A small contrastive audio-text model, trained from scratch.
Data: trained on read English sentences (LibriTTS-R), 124.5 epochs.
Rows from block 3 of the audio encoder of a small contrastive audio-text model, named by matrix and row number. Rows with one number belong to one channel. Each number is 500 + 40 x the weight over its row's rms, rounded and kept within 0 to 999. All counts start at 0. Numbers have three digits each.
After each channel's rows are labels from the 100 clips, of 14848, where the channel reaches its highest value: "top examples" is what is common among them. Only what is clearly more common there than usual is listed. The data: read English sentences (LibriTTS-R).
# convs0: first width-9 conv (encoder.blocks.3.convs.0.weight, 128x128x9, each kernel summed), inputs 0-127
# convs1: second width-9 conv (encoder.blocks.3.convs.1.weight, 128x128x9, transposed, each kernel summed), outputs 0-127

convs0.40:531442444504493495526471424456493502435459526474537518446526516493458493526506512456458544563538498482568481511553472444485578647493497509501548514478481502493435494493501575469444492461394510432509515571488517412429583513481525468528492505490527541515468488543452451527470528552474467566503486480468500456509503482494495487539515521445453537530463475477531535508476460585478460514425
convs1.40:512490466396448535572361478628572503518536521466482439553515547562559525457557503502487471510464524517562517522491518518538500488520560466526493433508464515430549485529579426497471520458508517488520524506519541514493442504546518554494513453498492512514544527513517499431450475452549501492504512512522506550527540483539520605517538507541458481490564518536470563522520510492517468477542
top examples: the word "was"

convs0.5:400522489527379495451537478577471559507573570488443489531499490490477502504497558484506487454490517487556466478449500444524591536472576468502529454525465560539477460491548506513526481477477533467545510464501524548500541444429445434539459503495488520491418550503550498496538589519529537493508510543480495476549475484517463504456477453541492504453592499495490585434566524467526474505503
convs1.5:512464433473576500518486479428519532508483454495458497464530438566525440514475542504519539426472523435557583463500465491500513535509521504502448548520531486430551515477492505476509545527447458459561492461434496447526431517380487534546514577433491486539494524444520521537477495521571500504467469521400465496484516536512454456451488547527525512548424538575481513513568533522467503526468
top examples: voice: female

convs0.53:497526512488497448553521523430507482467481503555439487452455423521562472524498525513536509481512504499528492453552455436488554493566417432567453486492448499467518452528463499521454517514440493492537465446537535520498498474551504539539461544549468484565466536513485451452540561472545447576482467499403575483497488447466458554534537519504449461483527453490463550538531539467466600573483
convs1.53:474436485529459460451451469534501536502455497479459498464471454483516444475519497414488519545507453570492484529497492485578477480496492503521519470494495491494578507402490444470515513545526548559545559476466514518493482508486470516430523497472497533448536445553543447418490498573429481463532438561458466489508520445451533419484469460600537545521406477558451499503532434483542545463502
top examples: the word "was"

convs0.90:494407519514540472513472531448471456454448416485453548489510490556513469521550516514504495539502401463519496467507511435537545516526481545504550480429490510551461574499516505556509435518464479473499429444476634517488540468540526519567547488482476523405464536507475441519505473495530509565542560544483462411520476504450496542488595462444465481540485531517520511471528462509501500486522
convs1.90:473542419568527480417489504487549511485458526488438525527497564490497444505439498507511539524453428553528536540542484499519471480504503455462502441601482480450566440511469551531562545508542464514505444501480456474488394504485497478472446504507506436540536502455547505510543519445475511485498460553508464534450509461493434500494439526542510557419615477534441468461483463533507473561487
top examples: voice: female; the word "i"

convs0.24:513493497473426506532510479487467420491476506515493477517498550493494475501508509516480584519452503505403579484460516484474421513457510552521514447449481490477468551526508554471527484453435443509523464458524461540506502480530472404456532545478489450424457521494536493420510543461483521523524458558448461475505508509546493424473460456576472570540438505566476550483515504459527572501375
convs1.24:613422510493493556521456470512553455463483475502530520523514531497447520512414487567485568457477486543554424538505568492503476489469534548435470511567448479484535459473490580424498537407458492514491483483474482483540481544517548593492504504539469500516573571451501484530479550538561536467527485534480503526487492509463460518503609483526496543488579485517422470506488527479504517527462
top examples: the word "i"

convs0.94:574425460439521456519433495540521459438514593468530485447486509449494560495566545491511466529499542495477488515513502445434522436471477497484494490524526460550422533510429534518487492498479518473543463444457487470442491449526502579544531477450510513463467473478564480490417464558543472535539441504447537532474471470490485556494491473504487523633484559499494440532508472541489579547519
convs1.94:477533449465497501458504459542562424517486499509455460438499562646516430542427569491484462523525470497441536533504546516518511558502482495499552526492501528503547458553510527497511553432542474464471488480583501520468504591515410540466519473489433440485435479532471511483553458473478524514462438496456523535540542525458505473510476473562510471395506456465509531484505520538489464457501
top examples: voice: female

convs0.96:510533543419474480472511417483476510486494461587570460557478498482406460454448548488464481509507399517466451503499469586457552515494496505504513446459520446576519457505476478527526498521508533504562483449490498484518443540472472505540498426556492486445512449484430510505462466491519497529547456577473549494485445557459522495539483544507535480534431542454511521405481430480583502489510
convs1.96:531441447497519564499483545419472550505524535527510518507523519474510488439507365519424446533471571499524483493487480542487536443468489529476512575463494501431463500460499493477484447569478463505499527444503458475531493440470427537500497470551446520478539482434557479460539510472471391500498489404538548477415449478489482506504501570433459494488527462505452536470504471524472486448451
top examples: the word "the"

convs0.79:534495461552449571535416493487474533479487510563495505558524538498542496552511489500461521531569512426482517502459510430507524607464561643515493532421483547445568545422497493496430519491473514464519558520444458537503530477474536483552545559534574458454495470474509468501525519484445537569513526464508547515507509532524537524509528495512546508500439472477484490515482513495495495554593
convs1.79:481540502572529475501548569502472530493518542469528544551476518412425496502539525490493464515494498360483465459489491458503499470466475504452497483525541448581537448647500457492472535597497457472510493493530580527418526492548532546434588518503529511474501470485446531504507452535569452515519504535505501498532532456499511514487463470511449482492461471518541494549524503539456543549515
top examples: voice: female

convs0.67:515524592460452462550454471494466497546432460500479493445516451469490420523550521491534459521481550526497566489462465542518402497477489502558527500474590462536512553446484568449526511506494491509492553499494450463505457505548457520471486491542472543452521454532468479421507543489405483499523499461534511463496484475459478494502541540566455509568485540469498547493383542459584577486475
convs1.67:604429464389494526521536510503569511519401529498471438562457550538449480466454535480451469515478528499472469521536486537452487438447474440509473517517451549455486474506496463476497565449506527504493515540572439548487482542540467501435475454448536467450465521501498467422482533497452521435498498483437461520471564486548519530504516535482537500569558434481495491452470462494514417491500
top examples: the word "was"

convs0.93:517501512482499572475546489470481498527536513501552442441521482483461509548484446538454520584415458508483491482540509533536418529515535538505448559522462524442506478384540495505437582470518499525465540570498542513487522512468536470474515557471526469450512493484500471514474524420465485470467459408456513441448540499473437506416502550497500505479445490560470434562575494467541453521454
convs1.93:517541517425542608541550479488501488515394530525473445528535497452497549476456506482510513450502431534500526449464448493538473609485442509500456624499501517502475445506507528496468528501532425489506506523524520541523513483539524532476514572526511495498505498498502545496482498485408412465547438593486517509491476501480556558441512595559527460541449498530515497461469513503503473444483
top examples: the word "the"

convs0.39:479518452506486556554532491471475527458480470536500507484495591510512551483447522554497510507522525470523518470469510463482543547474540510468555537477597444494472486493449459490441481503456521509486570519485460519449474517525578466517540563505573547430536544446520519434499560520492493527509454478483587500554430417508400475492470444552476532533499562419460491441474479457513418455506
convs1.39:542499487464432466494463530464431549453570496511539519484477467509532473441523498403466465514471509458510477415511503508514518499532497384459437465525361440428437586468514441450536551444448485470516528540550458486508600517504505545481458484478511507475510506479477473465493446520544487483502527519488510471452501461523538459494531500466467513408532500529465525544512535451468499534499
top examples: the word "you"

convs0.77:522523510513446507578505591501469571506530479468541509523472513513534476541572431492412468503555457469587487455520459461522503617505525460477527459527524493547480506511511497493460436502477475387565439503531556476443534485545566528495518441512473582466479546448539469478534458558531499543493479504475511468508468493514532542460537549454431506515478514453554484472499440528448525459490
convs1.77:474492413441486526454511476547505443521505549531450462479540482529538503425438485389483510518507528488528453458483444459594521515465514497475547457482477479440484524554465487468476589471471445461499550575439505475442415501509501538540450513522500449474451510472502485474426520512465539565522524560439477478506489469457492452529536468515492480497532465553534539471481527489456488489627
top examples: voice: female; text has "you"

convs0.75:601534469409505521458419508461441476557474450513523449411532471520480517438509474504496534446475466539513564462533498506486470545450472492519463511519468492498458565532553517512431500493531456500514503465443560447518471472530483511516546541536452495464489508483513451580430506473539480480485473621461494474515558545414456527504483489527532477499559531505445444470497453450484567506568
convs1.75:526444422499507506481474432527399444543530475516480486495534465404488537493513491513498507425454504464505503531557481473477443507533476460472466498475478513420528443506508488421460429561467495503495521495456529525420430521488508465471519484458489492519579491497572523505564362529440518505434458484426448557489457540448516526495488494496500537544508533556481505451526508489440522546478
top examples: voice: female

convs0.123:480450436499525455472538517501455495529575495487542497466498406559419534523500498470509510481521547500433505511468452453461504448555546492450540512505585589453490552489506476435508530473529512543506407514447467522486444469400486512508536535520485458507452478463554497470491553518520514490490532490546596525463509531383485505524513480511524448583530516499495546584526536517479491549467
convs1.123:459517478541513578480456540544388513479424443437485540471547462464494534522487518558539515477462493520425508497464442516469460537535478493509410522477431527458523496514454423474516422504500446495479448503543468544550515475470499541534484433416437474523550443596563489523545528526561461474489513500476536500498485549545468480474544497484526461529546459556496573490506468521544521546504
top examples: voice: female

convs0.95:495512499496476489418474501464483544578501475479500546488490498446426503502429639496473492441480544469478523521504551514489519460485478508471487476498579482503499517437573487475495438499462580524523563482496523497501496569558469498460527503522463474515480459452425472497500449495455461481568481521507516496564609573616511488437513458508555549443513464441485485502474532452507548513467
convs1.95:529492490476442454488529432494504510488443500454477412436543556539405525481517491509517454538501600464539507549500536489535433525490500527469509517516505516433505559466484536552513521440539459486429492537557506479527473517514431460535475443597502486605483489518477427508418478548479546497453566488533479562483500471525525551519539506544470465402464497498518491494526502485548441530458
top examples: the word "was"; the word "mr"

convs0.37:426488492528551515511422462436465599461515501485566462506471461469453481595547500566503428493507500445445495487473535519485544464492431490465515479475504523496518507428540530570497488441510598520467511539539518554471508512477524486560503499528444494549492489557460509474465501485515480573495488450527495463526570525582467531523455508590527537452495448533568426530506478533544537553476
convs1.37:459525495458551492507425493481463449467515454503447481485513490491430510530456499500494514449500520469436485470470496460566458544458432527504513497540521558466452490497435496534502580460475530533491565519525482443496498484510519553518461454489604511450464538478485462527487541560488503445399520504515454485426536456533544458570490539427475522423527469464432446452553496420520428505442
top examples: the word "was"; the word "mr"

convs0.107:522505491496533482533449487451488468482437545530551429549522445517502457561437558515504483481459511463467487465472439539488456491439458534469459568508536496463486515470537519478502477577440507487464527465475485484522501544541467514466516511524488505451445406476404525528452587460455468508501468457433490527539577510500457425484466537577499505531425523541496514396541469548509543527430
convs1.107:540433500459507435510504510557543515524503497464478479596452497493460549456507550514562508470543447430503523441520440541551499458506504503577519495511490485501517412519429482471474492563576511515502568523491526455496447518423466519536560530540503500483535474503477549470515560461470539474486499612424493490487496548489533542459459560530527440555439554529440514469554482472506569525547
top examples: the word "the"