Weights of a small contrastive audio-text model.
Model: log mel input, encoder depths [4, 8, 4], text encoder width 128, text encoder layers 8, text encoder norm layernorm.
Training: soap at rate 0.0042, 7600 steps, batches of 256.
Data: trained on read English sentences (LibriTTS-R), 15625 training examples, 124.5 epochs.
Rows from block 9 of the audio encoder of a small contrastive audio-text model, named by matrix and row number. Rows with one number belong to one channel. Each number is 50 + 12 x the weight over its row's rms, rounded and kept within 0 to 99. All counts start at 0. After the name is the row's rms in percent of the matrix's.
Before each channel's rows are labels from the 100 clips, of 14848, where the channel reaches its highest value: "responds to" is what is common among them; "loudest" is the band of the loudest frequency at the time of the peak. Only what is clearly more common there than usual is listed. The data: read English sentences (LibriTTS-R).
# convs0: first width-9 conv (encoder.blocks.9.convs.0.weight, 128x128x9, each kernel summed), inputs 0-63
# convs1: second width-9 conv (encoder.blocks.9.convs.1.weight, 128x128x9, transposed, each kernel summed), outputs 0-63

responds to: the word "she"; the word "her"
loudest: 2000 to 4000 Hz
convs0.28 095:54 57 69 52 63 57 71 37 31 67 53 57 67 41 54 50 40 42 52 37 39 80 33 44 44 63 63 57 39 41 50 51 50 59 31 44 44 62 28 61 53 53 48 50 37 48 49 54 52 36 58 63 75 70 44 51 58 49 62 42 47 25 28 63
convs1.28 093:51 54 56 62 42 39 28 51 27 46 51 40 42 46 37 51 63 47 58 50 65 45 61 56 63 60 52 49 60 52 41 58 57 49 66 65 43 39 53 28 35 59 50 49 43 70 43 52 67 64 40 36 50 61 54 54 42 58 35 53 48 55 41 46

responds to: the word "he"; the word "was"; the word "she"
loudest: 4000 to 8000 Hz
convs0.125 092:46 59 60 37 38 53 58 51 37 33 48 51 52 54 76 53 58 42 39 60 47 41 48 58 62 51 53 41 60 38 43 53 51 49 54 56 62 47 53 63 43 51 74 58 37 32 42 38 53 53 66 47 64 74 29 46 56 23 54 60 35 45 63 65
convs1.125 093:49 62 60 57 51 51 59 45 50 45 37 45 41 36 37 32 64 45 17 48 50 51 48 56 45 60 37 49 61 61 49 51 57 53 49 43 46 65 49 60 38 55 70 43 35 46 18 50 43 52 55 73 56 67 53 76 55 47 51 43 26 63 37 44

responds to: the word "the"
loudest: 4000 to 8000 Hz; 2000 to 4000 Hz
convs0.93 096:23 35 44 53 42 48 48 57 44 47 41 54 41 53 59 45 78 26 44 42 45 58 43 54 61 49 46 71 50 63 48 52 48 54 56 66 48 55 60 51 51 24 44 52 51 59 74 27 58 51 36 51 63 41 52 42 50 62 48 52 60 57 68 37
convs1.93 099:50 36 40 46 65 57 49 78 65 39 48 40 41 54 48 51 20 73 54 58 41 40 62 55 46 57 34 51 46 45 36 64 44 31 52 41 39 27 71 60 61 58 35 43 38 47 37 55 49 40 29 41 40 44 59 27 44 64 40 26 35 53 41 46

responds to: the word "the"
loudest: 500 to 1000 Hz
convs0.24 094:24 57 46 53 50 66 41 44 63 23 43 57 41 45 36 47 46 41 51 58 61 72 37 85 49 42 50 65 52 53 20 55 68 29 29 40 63 58 71 38 60 67 56 45 45 74 62 55 59 55 39 57 51 31 54 53 49 34 65 42 53 43 41 49
convs1.24 091:71 58 49 45 53 48 56 48 50 58 64 55 45 35 50 48 46 23 48 52 41 46 40 38 38 47 43 55 40 57 33 30 27 41 55 46 49 60 57 53 54 24 58 42 64 69 44 43 29 60 46 54 33 60 59 34 80 45 66 44 69 50 58 50

responds to: the word "i"
loudest: 1000 to 2000 Hz
convs0.104 093:39 51 40 65 36 42 64 38 50 40 56 49 69 39 34 42 47 55 51 45 43 61 49 28 38 65 46 57 31 43 47 30 47 69 61 40 64 30 52 36 29 54 68 41 65 39 53 45 51 32 47 65 54 48 54 32 41 49 35 45 41 47 32 39
convs1.104 098:40 58 44 30 33 55 25 31 43 33 51 38 57 51 54 71 43 49 56 41 48 46 20 86 63 75 42 40 38 41 51 39 59 51 57 32 54 40 23 48 51 42 62 73 46 41 49 52 53 40 42 30 50 66 31 64 39 41 50 61 52 44 62 51

responds to: the word "the"; the word "of"
loudest: 4000 to 8000 Hz
convs0.74 088:54 47 46 40 39 32 43 56 62 72 49 60 57 55 58 27 63 49 64 85 44 12 46 26 58 63 51 61 51 70 57 49 36 41 45 43 45 57 41 42 39 77 41 53 59 40 46 48 44 71 43 46 52 59 38 56 66 55 49 30 54 53 60 32
convs1.74 091:41 58 58 33 72 59 63 41 52 55 52 50 62 71 40 43 52 50 37 61 56 49 61 57 48 45 44 68 67 45 50 32 35 52 49 74 59 48 38 37 37 22 54 50 54 55 60 51 37 68 21 65 38 46 59 23 58 41 44 44 53 48 36 47

responds to: the word "said"
loudest: 4000 to 8000 Hz
convs0.0 111:32 46 38 56 67 63 46 37 52 58 65 32 39 48 27 53 45 27 43 59 65 54 54 63 37 48 61 50 44 47 57 27 65 40 62 64 63 49 66 40 51 41 52 52 59 57 46 43 57 50 29 37 37 62 56 44 54 47 47 58 46 71 62 36
convs1.0 104:33 46 46 52 58 62 64 51 72 35 32 45 52 50 58 44 38 42 47 66 61 70 29 88 62 25 50 50 53 40 48 45 46 45 53 63 44 24 36 62 57 63 49 34 43 36 60 45 62 61 43 54 42 39 59 37 54 60 48 36 43 46 76 49

responds to: the word "his"
loudest: 500 to 1000 Hz
convs0.21 105:63 50 59 31 41 75 45 53 43 31 51 49 40 27 68 57 61 60 46 79 40 72 47 53 59 48 67 53 64 67 33 42 46 48 47 53 50 54 55 59 48 35 59 46 48 38 50 62 45 68 49 37 50 56 61 51 39 51 60 34 64 56 62 57
convs1.21 091:42 63 27 54 58 37 32 47 56 49 36 52 31 45 28 44 40 28 61 53 32 32 55 78 35 47 47 71 33 42 62 48 71 54 54 46 53 57 56 40 37 41 42 48 55 56 61 52 31 45 46 46 39 31 60 35 68 50 33 48 53 35 29 35

responds to: the word "was"
loudest: 250 to 500 Hz
convs0.94 088:39 61 63 74 52 44 42 52 63 65 53 43 42 43 55 49 49 48 64 57 68 69 38 54 52 49 48 52 41 58 90 60 49 41 69 29 60 59 59 67 38 54 41 58 62 36 64 41 55 69 52 40 53 58 49 50 38 43 50 40 51 80 64 33
convs1.94 107:48 34 45 36 63 57 43 56 40 54 55 40 65 59 57 57 40 39 44 45 61 54 54 67 41 62 39 46 39 48 28 36 46 43 42 50 41 55 58 48 48 56 66 50 31 61 45 66 44 30 56 44 30 40 48 46 58 44 40 33 54 34 35 59

responds to: the word "said"; the word "the"
loudest: 250 to 500 Hz
convs0.53 123:59 61 45 41 75 40 56 46 43 47 47 62 47 47 43 37 43 45 52 51 51 45 49 75 55 43 54 35 45 40 43 44 52 47 71 66 57 39 69 46 41 35 47 38 42 62 64 61 58 59 34 53 48 43 65 38 57 37 47 44 53 68 70 43
convs1.53 116:57 49 75 56 24 47 54 61 64 42 52 46 49 51 49 45 32 60 36 55 60 51 39 64 61 53 62 59 55 54 64 43 54 52 28 50 34 45 70 44 70 67 49 36 44 47 51 53 49 42 42 58 38 80 55 65 51 31 67 42 29 52 75 53

responds to: the word "said"
loudest: 500 to 1000 Hz
convs0.32 102:49 46 67 53 38 43 52 31 67 24 52 53 59 47 82 66 35 48 42 29 57 45 39 39 56 62 37 54 27 49 47 56 51 49 46 65 46 49 60 39 59 59 47 45 51 66 41 52 60 54 71 45 45 43 19 36 52 51 74 37 44 41 61 79
convs1.32 104:58 62 55 57 64 35 30 45 74 40 52 55 68 49 22 40 51 32 27 65 46 43 42 41 57 45 70 44 55 58 46 37 40 64 65 46 65 24 54 46 59 37 38 48 54 62 52 57 42 36 43 52 55 70 57 57 62 45 45 45 45 41 49 55

responds to: the word "from"; the word "for"
loudest: 500 to 1000 Hz
convs0.13 101:40 50 48 48 51 39 41 34 56 42 44 62 57 56 54 63 67 28 65 42 49 69 38 43 40 34 46 49 46 68 37 27 38 56 52 60 54 59 30 49 40 53 55 55 50 49 63 51 39 21 58 53 58 40 35 61 69 31 53 55 49 45 50 52
convs1.13 093:34 42 53 49 44 66 52 62 58 36 71 53 51 41 45 61 49 78 51 54 51 58 48 52 43 35 47 55 58 41 47 60 49 48 75 36 62 52 45 18 57 49 55 56 42 70 63 46 46 56 56 40 56 59 54 60 50 48 47 29 70 65 52 55

responds to: the word "was"
loudest: 4000 to 8000 Hz
convs0.63 112:50 47 57 45 81 50 47 49 30 40 47 48 44 35 44 51 57 39 55 66 78 41 39 39 46 49 47 66 70 34 86 45 55 61 81 60 73 58 47 48 41 49 49 67 50 53 53 37 60 24 50 44 72 41 58 39 67 47 49 65 49 26 20 49
convs1.63 119:50 37 42 43 31 40 69 34 55 55 56 22 42 44 58 43 39 61 44 51 72 52 60 30 47 37 44 47 44 61 31 56 78 47 43 27 23 42 55 71 40 46 67 42 45 55 52 78 41 42 37 32 61 52 28 54 47 74 53 66 40 64 36 40

responds to: the word "she"
loudest: 2000 to 4000 Hz
convs0.124 098:51 67 67 49 44 37 43 66 36 50 49 41 37 36 53 57 44 44 46 56 63 35 60 62 53 36 71 29 55 52 39 46 40 48 47 41 48 65 67 57 64 44 54 53 29 37 46 38 47 51 63 60 81 55 16 54 32 54 47 33 48 72 73 50
convs1.124 095:58 48 45 64 51 54 48 36 36 62 60 44 62 61 57 43 50 50 48 65 48 47 41 37 58 59 35 36 67 43 38 75 66 37 51 49 39 53 62 40 37 33 33 41 48 48 55 39 30 44 53 59 34 59 56 74 40 40 34 72 43 25 48 47

responds to: the word "she"; the word "for"
loudest: 2000 to 4000 Hz
convs0.5 115:40 50 50 49 41 57 54 37 30 45 60 63 37 64 57 67 50 25 36 43 45 42 44 63 52 27 34 43 83 61 57 56 47 52 33 43 53 45 39 65 43 43 39 67 34 72 66 59 39 62 55 46 44 50 37 47 59 46 42 52 60 54 46 63
convs1.5 118:68 34 50 59 69 47 48 36 59 60 42 46 54 57 27 44 68 40 46 46 39 53 48 34 36 57 53 16 53 51 54 55 40 50 49 18 39 37 42 51 34 47 50 47 78 56 44 51 49 30 41 53 62 36 64 53 43 57 68 27 51 48 49 65

responds to: the word "said"
loudest: 4000 to 8000 Hz
convs0.15 095:52 49 46 49 52 37 37 53 69 39 49 56 43 59 22 54 71 46 59 66 31 51 72 57 66 72 40 44 46 47 17 30 50 64 43 47 62 50 36 39 27 42 45 41 44 72 67 44 54 52 42 40 56 65 44 49 47 30 56 45 38 58 60 51
convs1.15 093:15 48 37 55 50 50 43 39 59 46 46 44 60 64 61 48 42 64 68 44 47 57 40 77 48 54 54 47 36 49 63 50 57 58 39 46 51 46 38 40 44 50 57 46 61 51 57 63 45 54 45 64 59 47 36 54 38 44 51 64 47 25 55 56

responds to: the word "said"
loudest: 500 to 1000 Hz; 250 to 500 Hz
convs0.34 113:36 40 72 49 61 51 43 47 55 44 38 42 40 51 50 46 23 49 55 39 62 49 31 46 46 44 60 44 52 33 47 43 48 41 60 74 47 48 79 57 65 47 56 60 50 63 24 44 48 50 46 50 52 32 53 49 41 43 47 50 53 50 66 48
convs1.34 110:50 41 66 63 29 43 51 32 46 34 41 14 53 42 61 48 62 47 47 36 45 59 47 58 66 64 60 46 49 51 53 46 45 52 37 66 38 56 75 50 58 42 61 35 55 29 61 51 57 57 43 39 36 75 55 47 55 51 39 54 62 59 61 53

responds to: the word "the"; the word "of"
loudest: 250 to 500 Hz
convs0.79 089:38 72 69 57 65 42 31 46 47 50 47 46 53 66 52 35 50 61 93 42 69 55 73 40 49 50 46 45 62 50 46 99 54 41 53 52 43 35 42 67 29 47 55 42 47 56 39 38 62 53 55 41 67 61 57 54 29 53 44 47 32 42 53 65
convs1.79 107:43 42 60 33 35 35 60 44 60 38 47 49 34 56 45 17 39 77 43 62 46 47 41 38 44 43 48 87 59 52 46 31 36 43 56 66 52 50 52 24 53 40 31 40 52 43 46 57 27 42 57 63 56 54 49 49 50 46 47 70 28 35 37 44

responds to: the word "mr"
loudest: 250 to 500 Hz
convs0.17 086:50 56 36 58 35 37 68 52 47 47 64 29 42 56 44 36 47 58 48 32 73 40 41 66 59 37 55 30 52 36 54 41 54 29 49 49 49 50 51 41 61 19 45 52 37 37 53 35 49 54 48 39 59 72 46 75 33 46 53 69 61 52 38 55
convs1.17 109:45 36 69 45 59 43 56 52 51 54 54 45 44 75 45 62 55 38 46 06 42 40 70 35 29 76 47 61 45 52 52 56 57 44 44 58 17 56 41 56 55 59 56 49 60 57 67 49 65 46 43 43 47 39 52 40 56 37 51 43 64 30 46 53

responds to: the word "was"
loudest: 500 to 1000 Hz; 250 to 500 Hz
convs0.126 126:45 56 54 60 74 34 56 38 62 61 50 49 59 41 46 53 51 52 76 42 50 53 54 52 45 42 53 63 41 57 34 65 74 54 65 41 43 46 52 60 56 57 70 38 79 46 54 44 44 45 65 47 63 53 43 45 37 52 52 57 47 44 47 52
convs1.126 102:51 47 37 54 44 42 52 45 58 45 33 41 72 68 59 62 15 47 55 47 51 53 46 41 44 34 52 65 29 40 60 56 55 55 62 60 63 39 46 56 59 57 72 40 47 39 62 49 40 45 52 40 48 56 54 60 40 34 54 53 55 66 32 62

responds to: the word "the"
loudest: 500 to 1000 Hz
convs0.3 099:41 56 42 53 53 50 41 46 54 34 45 63 47 39 63 59 39 58 52 58 38 73 77 41 49 66 57 68 26 49 45 45 34 44 32 56 51 33 41 33 29 47 59 57 47 49 45 58 61 31 46 50 62 68 56 54 60 88 32 59 39 49 39 49
convs1.3 101:56 54 44 40 54 41 45 40 46 50 52 46 53 44 69 52 54 79 45 50 36 52 37 58 40 34 48 57 40 61 45 43 49 51 60 50 30 22 44 45 52 48 47 34 36 49 58 26 44 68 53 58 49 31 39 43 56 52 52 46 51 20 44 35

responds to: the word "we"; the word "when"
loudest: 250 to 500 Hz
convs0.44 094:55 58 41 70 37 50 51 82 41 68 47 63 49 45 52 45 47 42 52 37 30 37 57 44 34 58 24 64 58 45 52 58 40 45 45 31 60 51 69 44 38 49 53 79 59 68 52 53 52 42 64 36 61 53 38 25 71 54 51 52 52 65 64 38
convs1.44 094:60 59 29 80 75 53 49 57 46 35 74 60 49 48 34 42 37 42 44 43 15 52 48 50 64 33 42 63 64 72 49 44 51 39 45 53 49 54 79 52 35 52 48 40 53 38 47 39 36 57 57 36 42 66 45 71 54 50 52 53 57 30 51 40

responds to: the word "is"; the word "as"
loudest: 250 to 500 Hz
convs0.22 097:55 60 86 44 32 47 71 57 38 26 53 48 62 62 50 75 32 47 24 31 42 39 57 45 67 66 50 67 34 48 59 59 47 56 30 70 53 54 49 57 45 49 38 47 49 39 37 32 53 68 58 48 44 44 47 45 30 60 57 52 55 42 38 40
convs1.22 111:66 53 49 06 49 46 44 61 47 29 79 50 33 42 46 42 83 44 48 60 50 51 42 52 33 64 57 48 50 45 54 63 50 42 49 33 62 49 47 58 59 55 27 39 56 12 69 49 43 35 50 27 64 51 47 56 45 52 65 36 47 64 41 60

responds to: the word "he"; the word "was"
loudest: 250 to 500 Hz
convs0.107 097:38 47 60 70 51 37 68 53 51 61 54 34 58 69 53 81 55 61 63 49 49 47 34 60 23 81 48 49 45 51 41 32 66 72 36 51 55 71 40 44 44 28 60 39 51 47 46 48 58 32 55 35 24 27 54 48 48 54 48 29 29 51 34 50
convs1.107 110:41 51 80 62 46 60 63 74 48 49 72 58 49 45 54 62 49 49 63 19 25 42 55 59 60 36 28 48 59 67 44 62 62 35 54 53 47 45 45 65 55 64 81 62 46 45 36 52 54 44 43 62 77 50 46 65 41 43 57 45 49 57 43 46

responds to: the word "there"; the word "is"
loudest: 250 to 500 Hz
convs0.19 091:47 56 59 64 47 39 43 68 61 57 57 48 73 38 44 57 26 59 67 61 21 53 43 27 40 32 62 36 54 49 66 52 50 58 63 56 55 52 47 31 50 46 33 27 50 52 39 43 68 45 66 53 69 41 45 44 46 45 35 59 48 50 39 33
convs1.19 121:49 62 57 57 63 58 46 58 41 58 69 37 38 52 52 46 76 51 51 63 24 49 46 55 54 66 51 44 71 53 54 34 55 53 54 41 33 54 53 61 38 37 65 42 50 64 46 36 45 39 40 38 52 73 25 44 59 60 40 65 39 58 33 69

responds to: the word "was"; the word "he"; the word "she"
loudest: 2000 to 4000 Hz
convs0.103 109:29 64 39 65 52 68 38 67 64 56 54 58 57 33 31 66 48 32 58 77 35 51 62 62 38 46 34 47 59 37 48 28 59 30 46 46 33 52 56 44 35 42 35 46 56 34 58 51 49 48 57 56 30 55 43 56 42 51 47 77 68 39 61 60
convs1.103 101:70 51 56 74 74 69 54 54 29 45 46 42 48 45 59 43 55 36 38 47 44 55 54 63 50 66 42 47 36 45 27 52 46 56 43 00 58 50 49 50 41 62 35 53 29 65 51 43 50 51 67 56 53 52 52 45 76 47 42 56 39 61 51 20

responds to: the word "the"
loudest: 250 to 500 Hz
convs0.57 091:56 50 56 40 58 64 42 40 54 65 38 35 43 36 46 72 76 57 58 75 38 71 46 55 49 50 63 64 56 38 63 44 62 61 53 52 44 42 53 22 33 23 56 50 44 57 82 35 51 48 51 32 25 20 56 41 50 34 46 53 44 45 41 43
convs1.57 074:47 45 06 69 57 33 51 44 32 39 34 64 50 52 55 53 24 44 51 43 75 34 61 43 52 47 39 36 35 49 61 52 38 52 61 45 30 51 30 66 24 46 38 62 30 43 25 69 67 73 55 37 65 65 50 50 51 42 44 41 47 35 28 51

responds to: the word "she"; the word "was"
loudest: 250 to 500 Hz
convs0.11 115:05 59 63 46 46 44 65 35 61 50 59 65 55 46 48 48 54 57 58 36 35 57 51 52 52 59 17 57 71 63 44 55 49 43 40 47 46 78 23 49 34 51 55 45 67 51 49 51 46 68 33 38 37 54 50 45 45 47 42 34 43 55 57 57
convs1.11 114:34 46 50 65 52 65 50 26 43 60 27 38 55 40 60 45 55 60 72 53 42 54 57 49 56 51 46 60 53 46 57 27 42 47 43 67 41 53 21 40 55 42 26 52 48 48 58 51 65 35 37 45 60 60 51 57 30 52 41 56 43 56 62 41

responds to: the word "she"; the word "mr"; the word "his"
loudest: 4000 to 8000 Hz
convs0.97 102:65 70 54 12 58 41 76 47 38 37 63 47 56 62 42 54 50 42 53 43 70 60 53 60 39 43 54 37 40 46 46 78 42 51 45 54 18 70 47 49 46 82 35 51 47 59 45 38 39 45 50 58 58 54 60 46 69 32 56 65 70 56 44 38
convs1.97 116:60 54 60 37 33 48 44 50 47 25 70 52 37 54 46 55 51 39 51 43 44 42 56 50 56 49 50 43 43 57 40 69 56 47 54 50 61 57 45 49 38 43 29 39 42 49 39 62 34 49 55 32 53 56 45 56 56 57 33 46 84 49 48 55

responds to: the word "there"
loudest: 250 to 500 Hz
convs0.6 095:52 60 84 71 36 47 52 46 55 53 54 42 44 51 51 35 45 44 74 40 43 56 48 56 53 41 53 44 63 43 31 74 29 38 47 45 60 61 38 47 38 68 25 27 30 35 49 55 71 58 52 53 42 57 60 72 39 43 51 59 29 51 41 61
convs1.6 117:45 39 58 56 40 49 49 58 52 58 57 62 42 70 37 33 58 52 50 43 65 45 49 44 55 43 57 66 85 44 71 50 33 59 49 59 61 50 35 41 59 49 56 42 50 58 35 40 63 34 32 61 70 54 40 44 49 35 55 84 53 50 48 51

responds to: the word "she"
loudest: 250 to 500 Hz
convs0.123 104:54 37 43 31 55 51 33 55 48 48 41 73 47 47 23 76 49 55 34 73 41 54 50 46 51 52 52 59 45 49 46 53 35 33 45 51 37 75 49 50 54 50 56 43 53 47 71 67 41 58 40 33 50 63 65 55 74 65 61 68 45 44 53 42
convs1.123 088:64 57 70 75 58 46 55 46 53 55 54 32 34 44 62 48 30 59 54 34 55 59 53 44 40 60 54 58 58 62 31 50 57 48 38 39 43 63 79 65 30 34 43 60 68 38 31 47 36 60 44 32 47 45 44 34 57 41 45 45 77 30 27 51

responds to: the word "the"; the word "was"
loudest: 500 to 1000 Hz
convs0.47 101:66 58 49 37 38 47 57 67 26 59 63 36 68 42 73 59 37 54 23 61 67 45 79 64 32 49 51 67 46 45 48 67 40 44 52 47 61 54 35 44 61 60 47 39 66 43 52 52 43 48 66 43 54 41 62 54 68 46 49 66 62 26 36 51
convs1.47 099:53 50 45 63 55 59 62 14 62 53 34 37 47 29 44 58 46 55 66 33 40 47 40 68 39 48 57 52 54 52 70 65 53 62 58 36 46 57 27 67 57 42 62 40 65 46 78 31 47 65 34 54 59 61 56 25 47 37 52 41 43 54 47 63